config = dict(
    train_examples=203450,
    image_size=64,
    encoder_arch='resnet',
    encoder_widths=[64, 96, 144, 208],
    decoder_mlp_ratio=4,
    decoder_connector='linear',
    batch_size=256,
    weight_decay=0.3,
)
Rows from block 3 of the text decoder of a small image captioner, named by matrix and row number. Rows with one number belong to one neuron. Each number is 128 + 24 x the weight over its row's rms, rounded and kept within 0 to 255. All counts start at 0. Numbers have three digits each.
Before each neuron's rows are labels from the 100 texts, of 14848, where the neuron reaches its highest value: "tokens" is the input token at the peak. Only what is clearly more common there than usual is listed. The data: photos with spoken descriptions (Open Images, Localized Narratives). In brackets: how many of the 100, against the usual share in percent.
# fc1: MLP up (decoder.blocks.3.mlp.fc1.weight, 1024x256), inputs 128-255
# fc2: MLP down (decoder.blocks.3.mlp.fc2.weight, 256x1024, transposed), outputs 128-255

tokens: "," (64 vs 3.8); "with" (18 vs 0.5); "has" (15 vs 0)
fc1.303:118136144099124155121123121148114148085096135131102148111114101079132152141126114132132096130144091146136137161200129129133129109150119175114145103087146140140116116101138140119148118129105085123101120113151126121129137152133134148084069155121115145118140109123098149178131148175144132164121151097131108091147135116153117099105137112092155129097135105120123125101094179150151149140135
fc2.303:129101146089123111147103158132154181098141116148113092100165092122171142137105062129127166129090096109109130099102123113108131157140171142147124155127133120107138113089164097129116160166157115138133129147138153131129107135124090116147139148119199149116141115125142106145117108118079124151143145119125138113155098107056115146117098149161134134193144131109141147098126149144131134113172

tokens: "there" (33 vs 3.7); "is" (14 vs 3.6); "a" (11 vs 4.6); "something" (7 vs 0.1)
fc1.407:111141129114124133149145144136103138139115132126114112122123096121152123137137128138163166123141097101148109131150067131088143206118137108109101087183117114147144123130139097128091125145115150101135125143158136122146125085112103116139093129181113135134141163126143085116153116136161173151131095087150155144097113130138125108120170103146114152149137111100109087146136165113084132085107
fc2.407:110108091191126134172119097157145112112149144124149130157169122086131118102145164119145082108137132083118150088160160160133104170128152138161132143142150157093137132121115104095151098116128187117093093098165121132137124144136139130141121170114116135151100113083144135137139140088137132109128109152122110115141119119126115137163126128130098062139096144123149111135139132106144176106124

tokens: "there" (36 vs 3.7); "<end>" (20 vs 1.6)
fc1.280:119149158140129107129162152082121118182115151136135128079119093156142152134109118070113123117118117121123139110120147137142159122166114165150148107119134102131158098134141125119148104128104135110089119131124148107107130109148158133165121174167136178100086137124187095137155170140168151125119125071127106078114125099134085150085120129104119161166108123143148090191110155160117166132156
fc2.280:121118131144128064122099076154118126110108080117125149119142077106146103127134107108140119093142148127124107103130149142106122095126158157115130133130142146147128161156145147111129125123098125124158094152109103108169161144202086138130151111092130089133121119137107129093162124131110144146182162138107160103102121140100111113105115144137106135146125151103132192116105084149141105132150

tokens: "looks" (73 vs 0.1); "the" (19 vs 7.1); "looking" (7 vs 0)
fc1.673:171175194131099125106152094136125136143124091148098130094123113090151151078140114121108117168138159135122106136109125169139110151132109100117143098140120125117185141126107106152115114143127130124162131116153161109112114137132126138115124120152147147093139106172157133135166120118135127142070088163125139094141111105149160127178123101140113167117136136124077129170121154131135132147107
fc2.673:140131138100182139110151114109131114118124120117111104131138084082157124131150081123150106120100150128172117113128111089154103084138102099088123147162122106150177128095108126090130123087159149114106117119144149089141109138109166140078147092145139121106145125140131134146166133138108142186121139131138100128120125135173153171088087082142143115129156123115140100150137111111180090146120

tokens: "the" (87 vs 7.1); "side" (7 vs 0.5)
fc1.491:121092135090140110116114153138078130110118133135145115100119128160075150134141114143106169152109136134122115099153125166139087123136079142138090203147148153119158115134134135124151098121136131149156159103139142108138134124121090120132148118155124112133151096151142106108087121156120151171125135154115143129100110118081159155115098122158106146113110117082166167128102131135115179115118
fc2.491:123136153130104146100139130104125166145135130129121108140092107147120157117115193148096110134135172132095130144092066144157114101100114147146118127144123133126160147123130103157108133162106107088103110114135100115130173116089164143087139149121108152144138192107151146134122102111109126134118107121139175150117147120128116183068157062159146148160113157106144160102113076094174119150095

tokens: "there" (35 vs 3.7); "a" (13 vs 4.6); "on" (8 vs 2.4)
fc1.211:124126122107130128128126126152085111128097125166077125143112141108139148145101113133125114145152098178126153155128145137103121129130135145150122129107114093134099152143110108079125092137084130124137134100111121155146166100093133135114150125130108121114102156181098115136120130119100133175094149087133098128138141170114097144167132145139098130129143132151114073142116082088160101128181
fc2.211:116146121138062106126109117104090088102124129109121126133099150140105096112126129097127142139073147115127139139155141122159138148139099138158124128116161139095099102138141148095106153114131157174127121125134113115113150132130132167104128181137142152117113133041125149103117071155112142108125145174154093138125106125129141159089124103154119133170118189118090098139142175119138061151152

tokens: "can" (46 vs 3.4); "are" (28 vs 2.2); "all" (7 vs 0)
fc1.81:135150154130107087104187114158091127083162096103112107141109169156157093124160161106126095135090170098158155122083125136129165141126089143130087119195126146136127135112144143133133123151108136154149168121122148089115103111122112120082128119122135117163165156159107113138115146174102098139105135115119130129101116148116144115191106110153074119087156128121128139088106126132134114134136
fc2.81:132173127111114123125087171121173151122092117144114131114131094140109160113114079085118133087122117140139100142149140109131090133100099114151145126150158090123151121113138097116109145169148099121138156095130148135108141113104175117141140087141153115112143170146186130116098143140105129120091114119122112140122131102133102141140160143126134115129161135114122087144158171162099164134123

tokens: "is" (42 vs 3.6); "can" (32 vs 3.4); "the" (26 vs 7.1)
fc1.238:086133136108106155099132113121150122144140143123130118118146125122140113116103124117127153124152139168141115087132112109105102163160064095110114112116091104154156148142155133142115114124113140117113139124125095124141144135150105119109155119131118120131084178158112175108136149107180129129122102096120129148085093084154096102139137093082135134137147105105137127089099164137115094145132
fc2.238:132175172119187149145171133150142138115115128106119135162149124143104116139080137109151122118103155119123089100120134128112166096113114123104101114178088128126118169078125085140124118090079080144197139147121114143145123087132140129141095130125097071149124095119075152178104111102137137143154135089151139128147105134104124126146147170117150107179116106067104132102129159138134165164117

tokens: "see" (70 vs 3.4); "there" (22 vs 3.7)
fc1.688:155103116118105157109125128153118103136130089086096151122121158128162081132097139096144107142124144130148121117126128148143147117126100164130127120135118114136145122130117137140157164082116143122094114081153134138083155117146110124119175199144136104152129125145152129155187130177111127127132130150113133109140098122107119135092145148091153089116114090117090122142157151116123111155134
fc2.688:094131128133120110133122105133108155088103158153110086113124097103133147095083106150120111101182111125115126134141155147132136155135113095111157127124075103126096144095140108105119103178175146115096101122141137165159113129048149135133110129174099114120145100117128127149093086101148151138137144160120134152152157124119142102141145106107120125133111110169100128148121094138125119150101

tokens: "." (86 vs 5.3)
fc1.46:139151075099106149157151139181133105122185167100105156126123137129105087108114115140124166147109099090123108147144114130132107132136097138105105132117122115110141134144111136128147065125098102167115145102112081129147130129117159123128164155087104190099079110127140137171124150160126148128097133123140123113133124093168180076163109144119137146114144162128132103120180177142144144103131
fc2.46:132138121112139191144136130129163150098138095116175098133134092124137157135113119110137122105137132146117119096147173110162147114108135150141125110126103140138113111169144125184153157130126107122127147128136128114106137165135119144106153110134150127104144109106129127114124145105106135123148172095168087160149121147151131118082133086131096089155114150153118109102155092140113168100086

tokens: "looks" (67 vs 0.1); "like" (15 vs 0.1); "look" (7 vs 0)
fc1.494:094135112131127121103162138107133147107119095137136130146145127149162138128123142105123133119150085134147137117140114123151114135174135176141064128088117112118077131088116130101108121111148181129150117170098119131121138153144127104182138151159112104159117118138125137097077141108111141143128146132147123147124142155161090169119148135128128104189117108158106129164156137090130117160149
fc2.494:135147109128095111142118103085093121151166129136139111133138095110111105114119113146111124127152155089132160131135114133163165132133150153136121174187134100111087112194122155125106100124121171097152125116159171097143096135131131107133122159114111144110094152105104112146127110108142152151109125157086085104108167157118133162115148103127137139099121145130109141178139174150178114118168

tokens: "." (71 vs 5.3)
fc1.541:082157119155166179131130107121146108129106113055126125135111117128132116100107128131090094168114164130094121106128128135138143130154130188092129170148098127121144125142095120130126118088123104101131139136189153126161101109135097063125141162186147159151124129130119175146109146172127135136123094188146118151118096122093133096115154103128141125117139191109119127145092118083126121120141
fc2.541:113126114126186104136163083138138176123149197129122179134128134146101140145133160129137108129107093126088138146138198116068155066160092072168134125105112138133105151121121130130123122135115157087110133123119148102163129125153105161168102188090142120144116101117084123107107085114130148109131125111147138083139146121125130104108102116175155130113127128142114097125097134128099084126105

tokens: "looks" (86 vs 0.1)
fc1.641:113132114103154111151145111095155135089134100127164131114157123167152108117140134124133120156110123156194130189152144136155118117103158091115117075127127176083092157124123081104140119116120153136120141133166115091078125120147150126105165110150130154129096150113102125156087162101134085150095146119082103119144105114144110162153175145128128124149158135123151099180169124089146117144125
fc2.641:080121137142127104156165131143151135098135108113112092105146095159086099109094132138163168131130148091146172166158132144106089118127097091123155094136089120111140106128144130105082128102105148114132145122128161124123142160110122132152122161190117159068135114105136132148117118125139139174119106114112112133114086126113100144115149115127151138074132139132134124127131137141139105114195

tokens: "," (17 vs 3.8); "and" (15 vs 3.8); "dark" (14 vs 0); "sky" (11 vs 0.5)
fc1.253:086111135148087155120146155112113112097132125116099116121139146134130084092156154170114146130107151116120173124148148140122114119100150122107104093157128114122141166162099131125164133096140166141136109141139101174108102097134156116168130141110145123141105129081104139115158152174105144106112170149181098142114161130137156145145159168141102150184180116081097146101110132108112138164092
fc2.253:093172128121162165121146188140136123135161095130073146110143086127154130131102122132149113126145161141187152129136138079126145096136121142166110076109173114108159117142160111140124117127132129122123105095133121112145130111116147097179132132143086103138096105148110140127155100159131096122125133124167107108113112074142121130100165146105108127142137108136096098150117111103135128139112

tokens: "can" (81 vs 3.4); "it" (9 vs 0.4)
fc1.569:106114115157112130118150129154132124081141104136131152148100141125136084150093130123110109137172153139148115109148111094161128104116122102127135111112151131118143109153139128167157104126102164204149158109158136142126113164097155145130126120134129136157085120135139118126125155142129148116122059156086123143088118154079115108159167090089163136176160147071147135141110151140104170157133
fc2.569:179158138106126071114153128134107116136089129098134162136137138134100129099098157166137102119119130127113110125165132096093134085115139125106119128150120111124170158138184139112080139127114080133140134132150141122091138129151137143118152149152156140148128101116102151128109097100181136093145145124165142115112175152083134118140165173093123099160125126091124074150154160126091151115144

tokens: "see" (60 vs 3.4); "image" (35 vs 2.4)
fc1.445:141124141126133166133141076137117122163096110149117155126148121103153122121144116145091134122078128118148140175122135115168124170157052155123091107107124085134146135101091119157177135113129148158123125146127089099097092169125138089186094090114124128122128162126110138115135134126173154145140148150123101142140160133140153163125156096116112128083178117126148111104139133133103123120142
fc2.445:107110139124129108142192151108118113143137154145162132164127152114141109102110147111099142102113145170109129104106081121157130120126117166142185182174144064139135176123174118106150114130097148127140168124144118139093114161183149129126118158152081131146105119145132137136118148142116140127136176118120109123131137100116134134162146098114171150158121167115107114136095130123092111110140

tokens: "we" (27 vs 2.4); "see" (16 vs 3.4); "and" (13 vs 3.8); "center" (11 vs 0.2)
fc1.255:112162117155125104129158121105099136100093113120148087123135173129096124127076124098144125142086108158119107153151114153156130100112166159105151099095104157096108156153114106099151115099099115165090126159124156112124124118143120135128100114119086174114101142164135150137162179099140122137096127100064126117129100175142170137126126123096155124102133134105106096154112116115134161153147
fc2.255:103148129101104157087116104105154133069139169147128133089101171109087095111118138137129156128141113113078102125116120096098140129133103137144171167108132158136139123079153130119082157130144115106102164154104132146154123152168127147127117132108087099086130140164142169115094133123132175165122109152151156150122157093109125131138141157164138121144127116115118132117105126132068188123138

tokens: "there" (100 vs 3.7)
fc1.517:110115165133109125103116149149153111108118138115135113125123126105117104147090089133126137128095089114148104126130138175154113164165126158134108108110149128131126150133101111116171093102147100135147135097167098162135129113142086133143139127134138118142114084185090129134145120156110151110137093148110122127157081131139119138138114113122135127117117163150139124120123154150129151073172
fc2.517:115127147132117112136097154100128121108122100170111122098110110132134120152117121097144098126100118148114120146157106156128149094127136125115124130118149167184118135171065101137130147121136152095072152123140114137133136133136146172157093109141151115159112093156162124117157145120143173126157115147060137125129150120161126124099112126134202109150123129136083128085085153126181101066161

tokens: "looks" (69 vs 0.1); "observe" (10 vs 0.1); "i" (9 vs 1.2)
fc1.90:101111097126120110167108143127097137147143119134146119069157106136137113153127164119092176123126133128112128127107104136159105173153121146124103120159113156119138135119130104131093115095123163159174110160101128138133182087171153122114105110169092088139127147164134085150101168168115135085146122098112084155173111160159127151116090136123089151143102130096076116153171178124151162117144
fc2.90:117154094170103116114131124137096116088102106125132175149157114123103146091073147122124104150136184119131106155101121142165147137092155159103133129145145146186137126164108142113168126143142101111155151127143171076138122173145112096142092111138119109113105114093120149129154124074086159146109127144112140114109123135158120147131101088108178145122125116139119149105152124109150093119131

tokens: "the" (59 vs 7.1); "in" (20 vs 5)
fc1.229:145119156123149133158156083139136121101190145122117079153115110121110114089128142144138146157138150112098119083099132141140170181154102130131118124123157112127147158114123145104122168157129101123115122131130135152104102160145106126188153109144108124115113118140099124090139123120145100116089154136162142110143094138149158085129150113103126118137131150094144103138120145108142068170101
fc2.229:073115121119107130113144144154117144129147135153119076172156173140147119107114150099126144096132138099116133153158113088115135176166173131124068133115115143070124159144157124150131120133098098117107157118118169145139164093164137125130137124127132125132106113112132098139148088144133113142177146128165087133131116081105126112142104148108121109156155113127127138098163151099106099160162

tokens: "the" (85 vs 7.1)
fc1.636:117137175150132137135120110149090147108142112129138099131126129123137120128161143132085143151127094167170115137126077168131097166115116103156088128125167133104090123126144089137112101109106167176088145155152112154128098135108135090100182092162141118119130155119109105129134102141110161128146153128128102155133107088100171112150109110122115140146114147136118121145116108117123104126080
fc2.636:153104105110179098106148099073151168163129138129102106114131131117131161161185110093094140099101177188111102103126101153131112100135121136146137145131114109134162146132154134145117110132151143152130095135120131144125149128098134145127149144107125065100146146144107132107124101139096140148165107140144133132128106167131112143119167078109113112131095086106095151153108125157127142128137

tokens: "see" (68 vs 3.4); "observe" (17 vs 0.1)
fc1.741:160119094097090148115148134128083100138163131123130098101143090145171125141107144120095122087152140090164137114092123114142147134137097144127123116117137158163126079105146119139111145112103168154148158175103110134122141147151113122129163123171080143158109150156110144185133107122120147118134114127125082124135082124110149116122092142155102129107101126109156142182105137110096135104159
fc2.741:126163161148115123122116150146098137100138135154146117074121102121132095092079161151127104135092124083123122142126181119141127125097098102111128112116111152119132085142097105134138157144158115150164117121137100158107165138078119182116091141136111122169176112146095144128129160122123153088140165167107137106106128121121135120112091085110177153106107107128166103142149088108152167117079

tokens: "we" (64 vs 2.4); "and" (14 vs 3.8); "two" (11 vs 0.3)
fc1.380:123104084163104109175128129097169124135127109120129095070084139097172158126161126132133149167133115126145117116122106106131090144123147147154112136138119139088138092075145130099162143149114163139159173132118129137113130079081163119134134119117117157112091115173154140150117129131106159116106083115130111135147120126088104096113130098132098130095131130084077126171138101129128129087093
fc2.380:115109133134126141119109144213092153131133129141112183145112132106116135123172088150118140107110147162073101140134121157124143139112096131145142084148121116161170149160073113114110152149138127110130117111123142106127163129124133067159096155096107070137135095124093125165154147161142147102136104112141112143129103124088135101135121152128135110106135139111133128110084137158131094138129

tokens: "," (29 vs 3.8); "the" (23 vs 7.1); "where" (17 vs 0)
fc1.750:121117187122116129072139115115144116087114128146072139111135154153150113139111125120102131101090075117140156104129075142110142129110115171125080086136123167129146156111115154140132165145112160129117137108168105134127147094151128148124177181099172108149082171105124128137152111109130141150153110113137113119161114130120117169142100122114133153128140076119121123107127140160136123137087
fc2.750:128106100145149181182110121141135155144115118132174080136120119135114138153162100120147106176120102121127112134155133157135126122156146153126144119134174133113119127131132142134109107088148127106128133147083134119107159151113099111153111168184072157128142088121115122139116129088120135103118102185087156085138136152136126120127120181117119114104115105137152080139140124123126126163140

tokens: "the" (56 vs 7.1); "," (34 vs 3.8)
fc1.697:127141155098091052133122126141079094144129147117094146130098148121097151127157142124121162142104129152101139134151118121123173135068088092099084134122142171159093141114163150138146077151141133138093154098154132147130183151151133166103122112101099124113116134141091147105131131105166115163157185148127089151074135121126122088119135144151142125106110116134160127126132116155123159143102
fc2.697:110131134143127163091162132102156177142106082154115114103158108110149155146145143140104097115089115116162110142108096133138150103131141131133142135131091127102131135123150096177116156141117159130132134118106097149164118176070126109172126127123150096124154152109134162105106127086093118122154077118158146120128129121167069181109144088101117138146114110156130129127122108117160113168121

tokens: "." (45 vs 5.3); "an" (13 vs 0.2); "<end>" (8 vs 1.6)
fc1.608:153125117155135122124149144136143103178162110134154130137145128184145110122114144074139168131115078131100115133119151153118096106121117133091152159126127122097134162149100142089136095094096126127131139127115147133078100080103132139187134162145066162144135128116162149138103146189143134134112138109103118109123150149131119162104113112132181122132165142134092089116141180078168112126167
fc2.608:145106130117119101123128161161134118128150125057160107099113160096146113088173148104105162089143124133123140119172135135115139146166100157152142139137127150133130130121148113106116096128115188118133084126117146167125143146124139093130095125107110089110169113101151164116098122107114127115135170132148074088172068143134110130113126118148073122125104141127139121168143074139119161113136

tokens: "the" (82 vs 7.1)
fc1.716:127145157089109155102102128131087117193141148125127149130121144146132153140143152144078127175129159145154113143136113115129109135085086153148052112120084135172154105137125165097130142140123189159088129144124110106170105135087107139141096113123142133111129131123116129127073101095108152120122141154107105120128116065107150092130120098113113144161124112091147129108125124078140134134125
fc2.716:173152123130145078157129156131125136097151112105094135127140124142149176141138152091095151155100149177114095111114117158143111117135143138156135137098117130103189152096111088140129146163120114126121108107131139109144137122108120095138109122109120101112136130128143125120108102104149119116154101158154128129145129100151103155154147120123145128140144116132105141147124153100157098144184

tokens: "behind" (27 vs 0.2); "beside" (14 vs 0.1); "road" (8 vs 0.2)
fc1.617:149122109159135166097088116164155124074153142092148070149107152103126135126120131133106152150100118115113112143117124132151102122122132114137151112112142158103179108133148107138097116156089149132118131166149092161130105117161122157127146134150160120117127136113099112109117126142128146099150094107109075134117157117158133096093101166120113128125080106102115111125095180092151122144102
fc2.617:128129124132135134108158170105143151133129122164151097105129178143180123125126130114100068170103131159117159129113145146102123114150146103109153144148140100129125150097138125103174138130107147113110111097142083123105106119134188112099096110131145155129136128123119151122137140141135146163120143103136120100120154094141128153123118097166114153130123093124210145113107093092103136126107

tokens: "," (100 vs 3.8)
fc1.652:154121145129159127163096117151126126144125119134074162151137170112163126135136143122107113130123128121103177174146118156152104142083082121122116104118127131137114111082131120138100134126134167138144133132123120095121147144150133090111143148126112138143122154109106143156126153096161126139124158099143158151112086102154144153159070115153073176155134147162157158109141145109102132161112
fc2.652:089114111167182095140171158125118144072156142128105111121132127107103053162131155140149150089060148068151108103127121142132154134132131140135112110156136155120128125151168147091133131101110171132125112136134174153163131142115093125118107106146126107088148116088124117118097163151169101160167139089067137159140142134170117158099093147114099120129123112111129136119157160130185133126182

tokens: "is" (62 vs 3.6); "be" (28 vs 0.1)
fc1.147:137167129095138133123143117098147138111129121154142092127120107126183109115134105144116160105094121141195106115163108113108106156127109130137155153146141183120135120134126126154139125132110187148147120171133109096091099070102096120116157182105155151136137082110076128141151131103186140126120090102118132122137124110115129103144144106107100116182117161102145110098113135151137105119137
fc2.147:123132140148096118072150152129111120138126133078098108137187171119138111131115190139129106112129140152105138119116106138162133148108103132158134150106131152120106159146132090130122098163129149146145150111106123136129114096076131164126122140135109120125135150136107114130106158156111165099127116133117114150159147144123140144157095083151141059125124166120104132118130163135125085118122

tokens: "the" (68 vs 7.1); "," (9 vs 3.8); "and" (9 vs 3.8); "that" (8 vs 0.1)
fc1.254:134146168144124135101148146116139153166112157102127147128133107161104121109145142150143153125126160170156160134157130142140142127116137098122104102107127092149150085146088100111127149101148135136149107130119164113120110111119097099118143119143108097088150124134142135200142155130106154100116099114116112111141136178152196138125087104136107147153137123134124144158116131127072160164129
fc2.254:137137145121151118081139156175129115098093145122132180147113141131129103168109105097145132133125142158111129130127133091081150119165091130104124117194101134151071127148129165117150128149120142141100121148157159114133121106163105167146159117083134124114110089138091155153086129124112078120112114122066130108075167162124103188119141127102146129157089144127137118167117120123118164158160

tokens: "is" (42 vs 3.6); "we" (17 vs 2.4); "see" (10 vs 3.4); "are" (8 vs 2.2)
fc1.508:095131106120114099139091144111147138134141114163108148098083171137160087131150157153177128102104123129142185101147113098128129122115147149115118147129149142147095129113127104098130132163129130117108082159151166153098103102168129141120106146116132104143085153118106126096105118146143134128136114153151073157109125132156136102114052149095134100118115167103150094159111166121124139137101
fc2.508:108118146130124128133130124126166112136144130161160183147132138127122170107107126070149133138153137087154115134146119118159132139106098128158203118136123115150130145137080115117123119128157132112173105133065083145152139137086115112167150117139156187131120123135105119136090134137125117141118140134147110117128133136117130137109105111101119113156128139109122086094122136113125151107163

tokens: "." (36 vs 5.3); "can" (23 vs 3.4); "there" (16 vs 3.7); "woman" (11 vs 0.3)
fc1.204:136135114177121103116135164103155093144149115114127082144086110185150117097123138123098138134139102106155124117165115110137087117125127129139152092149139107103169134146104166171140128167104158136159128117155138118120152104119142129110166138122116112168131145143152096094182147161114171126130092123139125182130114115161122121123103152095130154137115121137122076157151149116205128162151
fc2.204:138086115131079129094167140132153115107069141139181159119134142144134122119136121183125092123108091096135119129110131094102160074091131113121141134153131153122120119152107148123129132093108130114106125067127152096170131149156174163134120133155165141133150079140082134125100126128100114149130149125115153097109153097144123092085093117145126127124132124128112097139142129159131077179179

tokens: "." (85 vs 5.3)
fc1.174:119111167158057161112139157142147124083149121140110133097131076125150126116132119153132124135135143167135147139117130146132150124174132100146119133156118123076135116096147114139135112132106131127143158087115105105131166152141097155178135148115144102110142166160086123140139179123094101143131112097169123130128161139113119127097140103155150145129116125128092140137118127141110131101120
fc2.174:110146191139137100063188105144117152152098096098125087130116150134134146158113181139126098122144100128143156109114103130112088129100126109130105155135121155137156146130148119093092109137147183141117089152147168142125113153132097111091087109139082133145091129143124128121103098104124132170109149116089103125111102140121128157150144140157108127168105133116111157111144124125087170159137

tokens: "," (37 vs 3.8); "right" (31 vs 0.4); "left" (25 vs 0.3)
fc1.492:138160140085099148100165157116148147141117151113107128084113126117116130132120130204165154118119078116128160099100120161104118118124087117099141107135132120149106082119157159131102137113116162142139169159117098124180153126158115098113103103135117138080159143130122134182074114120098144174124173163158124110150110087136124084139155162124130172078129113122146152108155104127121130116087
fc2.492:146131148101099149076127133134175133128132130122157159078101083092120133141096167107160117158144133137089130130139136135128131127139121157118171080100157109085123108123139134145119158150148129123135127153116167163106128149152086087127111157143138081142158140128099134100101110124108161093120112105126156156186127110123133120112137148136165123169112138141122137143122152149120120126111

tokens: "is" (100 vs 3.6)
fc1.193:102120094121123151170128167123105139125169111127119107139143089113150126144089120121138128131125068109156122104113122094115109130111117134135128106139118110124152168094144123130087101152121163153129124129118114153073150141106150118166154114112108117087143117134173132132135113107127107164133123145121090136094135094197106126098104145089113166168097119109160120188156196091128171127136
fc2.193:116153123126140111137151115137171176133147108121136120109171112055138154138094139104136093131109155080122097118109146117143182109068136121132121121167136130171113171136104104153125127102134109146125118103108105165120129082143127108124114129139156124125132134122100169123135100161118172163124122086128111109098082122089106132151098135114190149136123174135118144155179136127127149126127

tokens: "." (42 vs 5.3); "and" (27 vs 3.8); "," (20 vs 3.8)
fc1.284:110135171137108158168126134087121087145131126075133163095143150161143144135123125157138174132146095097106126107165113142127147117122105107153119158143161117131140126118137169124125121118116164113119167116166073115169140113109110101102151170172116145125157113129120171144104120081106097161066127135141122137144094158126158142122139114148119146095140161125158137134098114114127128158116
fc2.284:168142105119133162101152136101139159128117129149107084142114121181169131123123145141167106131140127113149148166106130155136117108110163130115118124077144079128130117143121128139153160100093174152138140152132102119105153127124114144100141105140106075139119135136138149168114179149095115164107093079118161109109139132109134109129121150095175159147173107141179117121140124106134089114110

tokens: "looks" (90 vs 0.1); "swimming" (9 vs 0)
fc1.326:123183088133119141107145120098111149076107104140145102150121131127160120118112072105074147134121129134143131179155121152180116150116139119142082159147140121108138143133130140088140083126156170114122137110122121129107117179075153112168109144107132113086133146127142121138155142130144098133103155117076109088140142143135126184146124146117178158156135141108143119115111085090157102128101
fc2.326:126149118182152093124132123110099126125132138108143138113110127100151128102117135104138137134151142125135174174164146094132114099117117116099185137158109132125119124119143153122106124132120179094141136126106131108091095148107093127098126137182135097070118141159136104128093131142106148129164107110130124125143168133134143140142141154142146120125118164139115124150136179114105087120125

tokens: "," (30 vs 3.8); "<end>" (27 vs 1.6); "table" (8 vs 0.4)
fc1.95:114139167115103154097112140111108125109152139101145109126162101102085115112123132173125126128121122143115171100116125090111153128104101132085099124133122126108117106155114119105143118131138107120134130097084128163111088170107152144097181142079138153134125121142132116143088198119105102120134121139139111121140103104113152168171145147143113208122136149133127127144173121077141123166119
fc2.95:149100134108132158128107129146109153144161148113129056170120138144155151113110136133124146154101117130134140128091118116121123144130111105150164159105098093120119152148148094150150111105094153101118113116105147110127102139100118126174117107155111137121104127116175162156182071095131094070192129176086109114127122152142147095096142124151133139131155147099100134104140144156132143147132

tokens: "see" (54 vs 3.4); "," (33 vs 3.8); "and" (8 vs 3.8)
fc1.503:141125139138142119128119158128105144098098130119130115084114079183129104099140139160155173133162109185128148092132094128160135122119127116122138136114091153140169103121139123091122120105080163110146094128137115136121123121122174095151096140159093132100096102140099129144122138117139113120124117113122086123126136124145122119129179135143105139125151107121143136123125141131125114124122
fc2.503:068146123137126130098066140128131161092150123143110157120110102141137162122123138132159105135096130158145085150099153141138103173117122139121109125106106117149124117150123111122166152167136091123117121089109149113129149121142159173146141159119101127141125119130105166147128117110164137084166095127135121153127134121125117118120110120120145110131126140115139142114172100165095083120081

tokens: "." (100 vs 5.3)
fc1.313:126136134126141157124104121150077117125150153098109129122129131106158155111159152113131154107089114101144169147117112154162130137163133136130094140102098181144164110120109139154115104118113127138122125122120145099136137112121156114117128129117110125100123141113182155153102206127096156118083151132119128134129093140155141129119080100144103172112135168148148116138113139088094095144096
fc2.313:160159135098118121106153117102103126079108129162105143115093138101109060136130133124088147095113098109122130126164132130170109141128144070135115123124166146142080125111093151086127144112115117127145125095162126167108112149130107139143104140170133089139158168114149163096130081147113142143128079116164109130123119128141128135132131137156120101094116127142136131098121094119095091125109

tokens: "is" (80 vs 3.6)
fc1.616:138131130118104133155103088115156099147126124142113123122138159111114153139180140131134121138141139114176126138120107108144148127185168157101137119137143111165117163132099124126147120127121095100110092163177160102107113103149144107153121098142090146101141108113131116101129123132108169114115146106137081159109158113095115085124127175152106153132134109095143127150153158163201146090114
fc2.616:112136147137125155102102119102119143120140175091168087106151175143098096115110077119123168102116126138131143100119120073137133152129194074153113115122130129142113138169121131176154099105074117085147106143145122122098104134102114072137138155137104170164120110103147115125117108106142168117143152105131119091108131121095131121156112146141084111125099135141124113157150137126153138102149

tokens: "see" (46 vs 3.4); "are" (31 vs 2.2)
fc1.674:146132147144140107147110093143166128102110088096115146140111177133148135142170166145134133124150133139167130134120099164100163095094086153120117110160145167130108129106137137130119145115122142158112141144124096142117130146135118136087135111128092131151123147133146142131115140101126148127102152179127148167131071135121137152178116132158116113103112141103103103141082137095149144149125
fc2.674:115138102168141125109119160141173154101126140136114136093129103120136128106152129099119100138141133122117167119167135089109090115145104130157153149155110088110115076092109127114162124117146159138157107128135079107092117081102130105111133127109186132143152115120152142129123208161146122114127170173139147120127098093104156089125103120140114115179144108139125129166116175127132115107139

tokens: "the" (86 vs 7.1)
fc1.514:128162088151132136116169127155139126150138121072134114160083146113125140149133122118124154106082130113150122117107122129094126159098105120096122143068117120130150155148114102134157096114136108155112129170136152107114082100150068105151131061105092136143130133110156093164129111160134140145153119128078111163147143110132110150111122187120092124160156113146098114130182166128108115159132
fc2.514:116133127123146196081095105111154175115085138144107149154119116137177119117129148133142087134148129095163129148160122155115124114104151175131116142181160121159122102098147116106155138185132142085158144147103089123164088146160156134098129149140138124106117137161124126119095168093089115117088110170133133119117128136135132107129149077144139152116099124123144085113081127107102105151113

tokens: "behind" (36 vs 0.2); "front" (23 vs 0.3); "<end>" (11 vs 1.6); "beside" (8 vs 0.1)
fc1.3:082148101137152114123126150126136069138126143118105159151145119178136120155104121126130161134120112112093128123082139148137081117126084115156144116170117140117148112121111101124117106135065134119131099156168085110111147088125146107116119144160130118147139094120096138130153149183110116114121114179116110120108119091100097146132125153113128142112110144153097114136127165150185134125117
fc2.3:149122142103117116086121098061157158121130107128132126123146140157124137113170128116167064132113098111129110166143134156183140174067131133152126086138177123127149157125137131122149091149104165131139138140126116103127113084118129118101155136136138130119095158124125144126131179145121111150080111126104116079103098132122165167097093122105134103111079162095117153104117130153125108132139

tokens: "there" (90 vs 3.7)
fc1.55:113089103076097122140076111117123075163120155125166136133120135101142111142111129127143089121133106152142115156157133119151142120156149135132077145148172118081128145133087088111136115091142178125085114104105149171130106172128109141137169140097124089124093119148141165148079133147116186123134124144123124142103127157145130140126092149147128108153129160106156126108115133089157161120138
fc2.55:121128142158132107103139152169159066127144112087112129150142128084135104145106139130110119136138134150116121119142142103130156173096100146140122177154142130130143128133102103152112133122130133112142109126104113141129136128126123112138164124104107139141156141153138123086105159114132096125145154155136116150127140098126144098121162156082096110112119092094132149107145199174123128136098